From a checkpoint of a small class-conditioned image flow-matching model.
Model: 12.9M parameters, arch uvit, moe expert_choice, patch size [8, 8], width 160.
Rows from block 2 of a small class-conditioned image flow-matching model, named by matrix and row number. Rows with one number within an expert belong to one neuron, the router's apart. Each number is 128 + 24 x the weight over its row's rms, rounded and kept within 0 to 255. All counts start at 0. Numbers have three digits each.
After each expert's rows are labels from the 100 images, of 14848 (inputs lightly noised), where the router gives the expert most weight on average: "colour at peak" is the nearest of a few named colours to the mean colour under the peak. Only what is clearly more common there than usual is listed. The data: crops of objects in photos (Visual Genome).
# router: router (model.blocks.2.mlp.router.weight, 16x160, trained with AdamW), inputs 0-159
# up: expert up (model.blocks.2.mlp.up, 16x160x160), inputs 0-159
# down: expert down (model.blocks.2.mlp.down, 16x160x160, transposed), outputs 0-159

# expert 13
router.13:138112107156104151100095112157146135164160116162091113129110174126136087160152119146130131131115141132138091123135131141122141126135096138141137149100156098102086092133144145111150144154128124127141140145145165083123147086139156127151118092100102155134139109113114112121151090139112105080133117139127093112147107165105131156130145157156144121110140146117113138110130163098112120156092120143150063141142096064092097104142112056131125126087102122136097158141074129106130146096088098
up.2:117162117129141096102152098131124125071138131150157106112124125150123112113116106140125120159189095149106109125119124137123115142126134090117143128137114136119199145123129125127100161128118140093145139148124134111145133132148118141133116120173151127132133158111138127144083110126179095166136138053141143119096139136124095127134111140106083105140137135134159105180100123131087197145142059120140093142108126173097164167158091111121151130106167094164125139088137132123130108152130125
down.2:149134136160090113151127144145156143114075100087096116152173109118142133162140150141132118128164134108143141099123081089132137124147100124100108126145121082160110155138137088151087132133157110124109131120087091153134115115122158137163083111131156118092170117116156126122130183131085173114106130135136163121167135092128144148132153136137124178122098118108077058098167138159081130113113118176128131107151142123115107120101144152128130113174101123106125128142123101123126128125108118
colour at peak: black

# expert 9
router.9:100163126092155114138171111082095111131100171143158146108136076124098165067079125146125079116120113140175131147117137129115118142095149122095123124160108135133164161107117109132094112116128117112101099111135092145147135155117102141110128155128156106123082132141161148153096139103132145160102096115100117108094143112163091095122118134133083130162084142171157099117131133131133152081131131116112150149097153162154142137124123149120109137118132142097147137081149162142131093142164146
up.0:109161135130178135153160101118113095067165109145106075095151118117119075141108092160102136153116137090130169120092137129156126129135091142112115137196112117185106101106162105096087147116161115127128152138110116089119133117081126136123128127125153141146125100118123106126126162132094147134150138139126124125143175126137117149120126118162172160139124101141124121163104108160099140150159145149144135128127073159111103133163146099120133121126158164186105117127155124104120128098133129
down.0:105132141131078128130167152118111141130142126113134117161123166111133176122130162112110083140134137144126116177145184167122177148128139129132130115083165135089139150148076152137174078131112189159136095146147137129110101136167126136133137131084108122111110177126106146128118133144121122109143109133140133119149140174099131102128121124092122124091123129108126132074126137133146128128129178125122128099100203105099150113167102116149117130105107119103162148156108143122160107145157092
colour at peak: white; pink

# expert 7
router.7:143090149112098131133122156107133129087102149103108135132191095129118155122115135108162096119163145117121170140190086103104122105164108120155072091139120144154139145156131152077115113140155099128157129103099095114131116157093132130145120157139145090101128160137156097127139161112133147135175156091106161150102142113163143115080086116107098131150124102077124119111130102119167150088130156132136154140129149131125150118120130139105120145157165160129088122133136124146125147144086143
up.0:116118165088128136143121154120141152113134109121131115149164119087113097117100142156131133135132175102118145130126135098129137142145160085104106124130152184131151129130131180162114101079144099109123094144108121112158106140130114107109118113122136129100111146135148119133120139153113169160151166122114096153130154144113154124103082115074127135166113117123153118141172091175141129089130127096131151103132176128167143080117194138122076144181145119153127101117093139173132153103128125
down.0:135155105144176136161176092127128169153133155129134149134162115172122125109127127166145120140109112151112135120107134159129152149121073131125142116145113150184106143128159110109155105086107138092098164127165147130113128136153102130164125126117137127175110144131112148147106155159205103082158092140128110105155114148154169142181131096113159147180123111129130143158095128122123117120131075105153097149126138120088079147156108140128141125126114137143097140117135125132119132099132087
colour at peak: cyan

# expert 15
router.15:116129155138118096148121141135113120122092160123183121131118095145145189115132156136057128142168088112157126146097126092131090167149135096123110160116120149119121146128129097167134118103132148104080116106126139164139074136155125148133134132116051123084135137113107170148154150136134175131074143151144101139125098093138107110134132108156124107102129133102143092154135110141119088094119103117114139110140131130132146127082082119148122112146108074089165123123120122147137128122131120
up.0:125136136127179124133125145126128150156138191127157124139121136153166115131129109123129109128134144093143128130144109146127115073129139125113122144141100114197129134122127095159131146072131152148110154129186137144114176136127103128108091112149131158127128163149139120130146160145128148170089084159127122155090109134147120063155104115131143147105150095163127130095125096070122174151164160072130131130117105097143128168143092160113148116130113123121126135152108107127131111139067146
down.0:102108138151103145138144112117133112124114125173096136132138144111088175119169129100115123125110130164116106141107158115113117144120126103100130143086154135057101123154140146133134118176124096128122067126085126129120114132162157130150102136132163154154124092140114156107114119129121111154160193121099119085156145105110146166113117143126075141117128129113111128136087087165121076134098130186117162095127149157101126114105129114156092154101173116146127129108114147125116120160168127
colour at peak: pink

# expert 3
router.3:156141126143125142166127148115119104152108115127153115133125119121126136118131138172129120112132123109186137178139116135101112117176142143131106147147151156146131116122136162133153146133136126137118113160162132139091127111117135129145182133125090101126073113152126107114104124141105099126146103110161125089099116128136103083132111146179142125134114143118131109214196182178154132130133136176130102161136161147165126107116124145150140131154103147176102111087167156153124158136162152
up.0:130120076155129124144121118167139097132081125133111166132123151141153169148166145097145135115134126142150136118151119145130107124133112095134108131135133124119115125130117138134091143088147130123096166078152124168106105172099132137123126087153134095141106099110187163196089126116104136164133121152133128087163119177120116178167131129138158123159146150078136150133126139190172160128107110118123108107128121121136136123079189170143126127132133129148153125126113175129134142115128110
down.0:125080145082122173126158121134098152109152125132137094155127131100109119125083114154141124079097127114117103137055139115090122097135151146115134165130117144148155144175131107138151128149131100151131106172094124114118117104152121078130144168124125134112128137145058101041151138146129138078134115129128133159108151098156146120131132123148109104097097117143137116123130156106125129137141133133107143111090106144121133122167087125140123102100151140102129129121146064135124124180125144
colour at peak: blue

# expert 10
router.10:096157148157122155115098098156103121143130117164101099158103138132141117117125118164130156115114145133176103131091151172105117127121162138143151135129131134104122126108161119145156142151091137142160139145158114101078107056143114118122124105166129157162116112078142135070123102112125143115104098098154115095117118156097138117147141183121159127124147131144098176104127141141122134179098132116134111158111136112163119095115136091112150133117124068121147144143138171112082144086105125
up.0:165172109119169174125116126139114134107136141128132152099117131126132092152158077111099144165178138112123139062117139149166154166170148154136158162142137155158126141137126132127104123146088140118124120129124129135127174118119100147160153134160127197137118088120086130114126129130134112125115092122126129131151113153141138140140125102095127098148149115116129075098100110147134130128103144118142114144140124117129132135135166175132113028116099095157125147104182103129105119149141112
down.0:122120118136085064128133078119136069137142113145122123180143128136123153074129191101129155128085099170128083141136127137138135156129127103129118109101104093103140100133138119106171130115131125136123115146132154136090088126135206107099063140155178134139113116151126124127165130134131137141137120160123126132118149121152128125111154179149100131103057124130138155106138163123125153165138118129121128107126126110118123143147085116123148198120141144109131139121112126128157139135139138
colour at peak: black

# expert 5
router.5:099084109098124132148175130155150133183066118128177150152119136107143151174130155103115120133095139138116122073120130138160125096109119136094108151131147142128130151098167141140130144146142124150119118132161115133128134057134133133116158148126176159166113146159128146117143152138122080122090133149127130155137115128141129137178140110129125081143166150167124082104123123157134106112098168163131113111145096132191135117114100102148104145114110157153159116115137159161153117119099136
up.0:137121115150124139112122134106144127135165158162147164135091092156114131117134146158093150135173126119142140144141112139083114186138106115135154123121121143108118172117091113115127144078100108145120129117130114156151136138128133131120136129158101141102110165119129147165135119213139162127111099093131087125084136135113081129085162143130126119107147112094137103109166060157148119086120090128138129123094167135134155106156128148165142112139133123123148122132128196110114126178163119
down.0:113166189111171146122168126098131105056121110147093083149149166099182146125132126152152125107107140130143128121121150102155146123110162111130097120125125122123149116128121129182140149176162181117142115130125130159147129118116131149136129115121120134150132106128128130122167117135132129186126124170129135109169173133097157114134108098106158127121088121112128169127089191094064126141102131149106146125128159150167154136102133111110123165146125103109115134105150113137117102097114113
colour at peak: blue

# expert 4
router.4:126158154127162136141162140094148112133133134159126148139098104139087153106121123134124096088095124138115111111121155156078098113121136148126145160121155167162151162125162164156148127135177147118122166143120120116168165147137142164129160165108167136128147109150141159115121168155113114122130075147093135095102165122144112115146115157131121100106114165105125103105109137123124162162125147143165157161142157139170136143159129153138143147150147139159158167134153148184173139150163166
up.0:139104111161119135134129106096117110163092162147133110085160117159111070117136131123100076102128143139139112110139130120122117146130117158141110138129088141137136148110140105108098160106130145160099151128178117149156161132125122088167114111108127113093135126114113151198145118134128122167084125150146131120141087098115123141138159142124114130090110151066152128153115139157143123138107047129119143131128106128096112150153126116134119118084176088117104181098133124161088162108126120
down.0:131134151125093105106121145134126158103146095112139132132125124102142191122136134124154156138116105119121105145137130129121126120140136130120155113097163109133124075139105139145150127149163120133144121139107166117119121152134129144113141158120140108218110149115141110092116121152127098091137143100105118123130120163152103128130070150105106093166139151191118125142155162098069167143129180114132086119141147133119143074121118140128141118179098128127165083130108124062106085145127115
colour at peak: grey