config.yaml
arch: "uvit"
model: "class-conditioned image flow-matching model"
dataset: "crops of objects in photos (Visual Genome)"
train_examples: 123503
image_size: 48
horizontal_flip: false
conditioning: "class"
objective: "flow_matching"
cond_dim: 192
targets: ["object"]
num_classes: 300
cond_dropout: 0.1
logit_normal_time: false
norm: "rmsnorm"
norm_position: "pre"
hidden_act: "quick_gelu"
head_dim: 64
fused_qkv: false
qk_norm: true
parallel_block: false
moe: "expert_choice"
drop_path: 0.05
kv_group_size: 2
num_experts: 16
moe_every: 1
expert_mlp_ratio: 1
experts_per_token: 2
shared_expert: false
patch_size: [8, 8]
layers: 14
width: 160
positions: "sincos"
residual_init: "none"
optimizer: "muon"
muon_scale: "match_rms_adamw"
learning_rate: 0.0018
momentum: 0.9
nesterov: true
orthogonalizer: "newton_schulz_5"
adamw_lr_other_params: 0.00095
l1_shrink: 0.003
max_steps: 4200
batch_size: 256
epochs: 8.7
lr_schedule: "cosine"
final_lr_fraction: 0.01
warmup_steps: 210
weight_decay: 0.1
adamw_weight_decay_other_params: 0.01
Rows from block 6 of a small class-conditioned image flow-matching model, named by matrix and row number. Rows with one number within an expert belong to one neuron, the router's apart. Each number is 128 + 24 x the weight over its row's rms, rounded and kept within 0 to 255. All counts start at 0.
Before each expert's rows are labels from the 100 images, of 14848 (inputs lightly noised), where the router gives the expert most weight on average: "colour at peak" is the nearest of a few named colours to the mean colour under the peak. Only what is clearly more common there than usual is listed. The data: crops of objects in photos (Visual Genome).
# router: router (model.blocks.6.mlp.router.weight, 16x160, trained with AdamW), inputs 0-159
# up: expert up (model.blocks.6.mlp.up, 16x160x160), inputs 0-159
# down: expert down (model.blocks.6.mlp.down, 16x160x160, transposed), outputs 0-159

# expert 3
colour at peak: black
router.3 [142 105 135 155 117 144 125 115 143 130 150 171 151 126 118 123 127 135 134  80 156  83 166  95 180 167 119 113 132 126 172 154 140  94 137 106 140 142 150 103  92 153 119 147 140 134 162 100 138  79 135 121 124 103  80 168 138 125 122 154 135 148 124 175 159 146 150  84 108 139  99 109 118 133 130 132 140 153  87  96  99 123 151 143 154 149 126 106 134 115 188 147 150  87 117 122 114 148 125 110 108 181 115 117 126  88 105 124 123 148 146 162 161 119 111 160 150  88 104 159 141 147 129  93 151  94 141  94 140 113 140  86 111 140 142  91 111 101 144  93 106 151 142  89 115 122 134 124 118 115 137 135 100 122  94  99 156  92 137 108]
up.0 [163 105 110 143 115 128  90 134 149 161 134 124 131 126  87 131 108 132 150 130 120  96 157 113  97 129 114  99 137 139 166 137 102 162 151 176 113 151 161  64 126 140 127 129 147 144 171 129 128 121 126  96 122  78 146 148 133 124 118 169 126 127 181 115 122 114 136 121 122  88 119 106 141 155 171 107 101 183 113 132 130 187 130 136 100 133 127 129 138 157 148 104 105 130 160 125 132 147  78 156 137 130 116 174 140  92 152 126 205 188 121 140 158 149 163 146 136 132 141 109 126 120 135 115 159 106 152 134 125 157 121 167 122 126  91  80 149 118 139 128 121 104 124 110 171 116 107 115 101  82 124 158 134 124 126 140 108 128 133 136]
down.0 [125 124 159 137 183 128 119 160 104 112 172  96 180 110 213 121 117 120 131 112  84 135 126 152 139  87 111  80 111 111 119 148 144  99  95 120  96  74 157 111 116 103 130 111 130 100 145 133 131 161 127 193  96 193 119 117 134 122 143  96 108 120 100 148 121 138 115 157 109 130 125 143 122 132 109 156 141 136 142 171  98 133 114 138 123 113 145 141 118 102 102 173 151 130 138 133 120 124 124 101 122 137 100  86 127 127 128 191  92 123 101 106 131 133 122 156 154 109 128 170 137 133 142 175 130 141 129 127 129  99 129  95 132 128 155 135 129 165 135 133 133 159 138 132  92 137 164 140 109 161 148  79 116 133 137 125 125 121 134 107]

# expert 1
colour at peak: yellow
router.1 [143 130 133 107  96  94 130  51 134 109 117 135 161 122 155 103 131 113 148 139 158 150 138  96 118 139 103  87 145 141 166 131 127 128 150 147 110 138 113 149 149 152 109 143 112 110  97 123 150 166 106 133 154 114 119 152  77  86 134 122  99 134 153 104 125 144 113 142 109 147 105 103 132 174 110 110  89 132 116 113 154 125 125 127 105 134 152 134 122 118 152 126  95  66 131 126 105 162  81 141 109 120 159 143 126 171 132 115 101 108 132 130 149 180 189 133 127 103 100 127  97  88 137 121 142 132 103  98 114 141 125 114 127  95 144 132 113 127 176 122  67  94 104  89 124 104 128 177 118 127  83 124 128 124  91  91 125 138  91 125]
up.0 [153 177 134 137 120 141 133  94  95 144 103 150 133 123 118 151 142 116 136 160 121 162 113  98 137 102 107 143 179 149 129 137 122 111  72 134 119  81 157 134  85 120 126 110 148 119 118 122 137 183 129 136 178 144 145 114 124 169 145 122 176 114 114 121 140 130 123 161 134 123  83 137 133 130 126 140 127 187  84 108 157 145 145 143 161 136  80 142 113 106 137  72  94 114 136 166 142 125 167 127  89  97 157 128 128 116 148 125 128 139 146 153  98 126 126 126 125  70 113 127 120  99 126 159 125 129 122 127 159 112 125 110 110 126 128 104 104 127 169 132 143  98 112 129  89 144  98  70 135  96 126 134 106  51 132  98 123 133 113 126]
down.0 [133 169 114 122 123 102  98 130 164 161 184 151 116 128 103 137  94 141 190 119 125 104 196 131 109 134 119 134  93 145 122 141 150 159 120 163 104 136 125 133 128 120 105 115 111 117 171 132  67 103 130 140 149 130 133 146 117 117  81 119  97 139 129 131 129 128 150 132 106 176 117 149 116 141 144 131 105 117 124 143  91 150 122 135 130 101 143 104 115 172 121 117 129  98 114 136 118 111 126 109 180 166 108 127 116  83 122 136 125 167 130  79 103 163 107 132 160 116 147 132  99 109 129 115 125 115 137 125 116 157 119 102  82  97  92 122 115 116 139 158 138 128 121 119 129  95 152 127 121 130 112 121 202 197 153 185 111 126 148 136]

# expert 4
colour at peak: yellow
router.4 [130 127 101 131 109 109 143 111 101 143 130 138 115 133 184  89 139 115 122 156 120 103 139  81 143 154 113  84 126 179 134 156 124 115 119 137 143 143 110 130 126 141 132 145  84 115 136 156 116 165 131 125  92  94 121 130  81  94 142 128 123 174 117 118 148 116 111 146 150 105 128 139 125 154  92  75 120 147  93 140 138  89 110 139 124 139 129 135 112 111 113 105 133 105 122 124 130 153  99 114  94 163 219 107  96 158 129 127  82 128 157 113 130 178 149 106 105 106 136 122 110  91 143 107 139 140 132 102  91 101 122 110 112  92 138 160 120 101 146 101 119 145 109 102  78 101 133 150  84 123  92 132 143 131  86 100 114 125 108  87]
up.0 [158 145 116  94 129 116  94 131 101  86  66 151 164  80 114 180 147 124 136  66 152 131 108 117 148 177  88 136 139 107 173  76 114 147 181 153 127 123 161 142 153 184 152 165 131 127 154 129  90 116 140 129 132 145 122 140 141 136 123 134 194 126 121 121 113 127 132  92 127 128  85 138 133 132 148 115 153 124  66 116 110 111 145 122 168 148 126 124 120 119  92 133 125 127  99 132 134 151 116 129 146 123  90 112  98 132 117 127 116 144 134 158 125 126 127 145 131 144  91  97 151  82 113 108 128 163 155 152 140 105 128 123 149 175 144 122 123 114 122 145 136 103  94 141 135 101 103 151 139 171 111 143 132 128 109 107 150 101 115 150]
down.0 [133  95 119 118 102 122 133 168 126 173 163 131 139 104 113 113 161 141 172 138 121 128 145 147 111  85 147  78 102 157 114 130 170  98 110 142 129 140 119 145 131 157 113  95 157 131 188 115 133 129 130 147 100  80 126 116 122 158 140 168 115 158  81  87 152 119 118 160 122 131 160  83 128 122 144 105 112 113 145 125 132 114 126 131 123  92 133 148 166 126 113 141 136 138 133 114 116 123 126 121 138 108 158 173 166 185 147 142 101 130 160 101 125 133 134 101 138  89 134 133 130 121  81 118 112 101 128 124 155 161 133  76 185  87  94 182 138  80  88 165 124  85 114 115 116 151 122 130 125 122 128 129 139  94 120 143 124 147 120 123]

# expert 14
colour at peak: white
router.14 [169 105 133 169 123 111 152 117 110 119 174 111 102 119 152 136  90 127 171 167 112 113 113 139 128 114 120  99 147 125 127 108 134 129  86 144 125 152 114  96 104 141 124 112 131 122 140 122  74 112 118  99  71 160 158 139 113 117  71 157 135 131  96 118 149 141 143  94 145 105 135 129 112 104 121 114 128 164 142 113 124 154 107 105 104 105 125 169 125 148 115 135 141 108 163 100 152 132 124  81 144  96 156 137 147 142 168 125 120 138 105  90 115 129 122 137 104 135 131 138  81 164 109 116 140 155 110 106 154 138 106 157 144 143 111 136  68 100 113 111 139 150 127  87  98 107 105 129  75  71 148  95 115 146 137  95 149 166  76 103]
up.0 [110 134 101 138 129 115 139 105  55 122 225 156 116 132 103 155 127 121 120 140 139 128 119 125 145 122 140 140 140 122 142 126 151 123 125 161 127 123 136 154 128 194 130 122 111  99 111 117 130 155 124 112 113 154 133 117 169 164 128 152  95 169 114 121 139 136  90 109 137 122  96 127 129 123 104 187 167 127 155 131 105 144 108 124 114 107 126 153 138  90  75 101  96  84 129 113 113 128 115  70 133 111 154 134 147 126 141  78  82 127 123 146 121 123 133  92 117 140 118 129  90 161 125 126 118 102 146 175 172 152 139 148 109 145 121 157  90 121  79 104 160 138 116 148 134  92 125 143  92 124 151 128 110 124 145 160 107 133 115 144]
down.0 [171 142 102 153 124 136 188 170 124  98 126 142 138 137 113 116 137  73 213 111 141 130 135 117 109  88 149 117  96 118 138 128 137 128  92  85 178 144 148 139 136 115  89 133 141 142 113 105 133 119  96 127 141 115 108  95 154 137 109 137 123 157 122 131 130 162  95 119 136 128 132 142 128 154 117 130 143 141 131 138 138  97 113 151 124 147 125 122 127 137 172 121 156 130 124 137 157 102 110  97 149 144 133 177 162 132 123 124 157 116 102 144 140 158 101 117  90 102  96 151 111 196 117 154  88 133 101 131  99 109 121 150 159  69 110 132 163 123 116 129  97 140 140  94 106  97 103 121 109 144 151 113 121 129 122 188 151 130  75 134]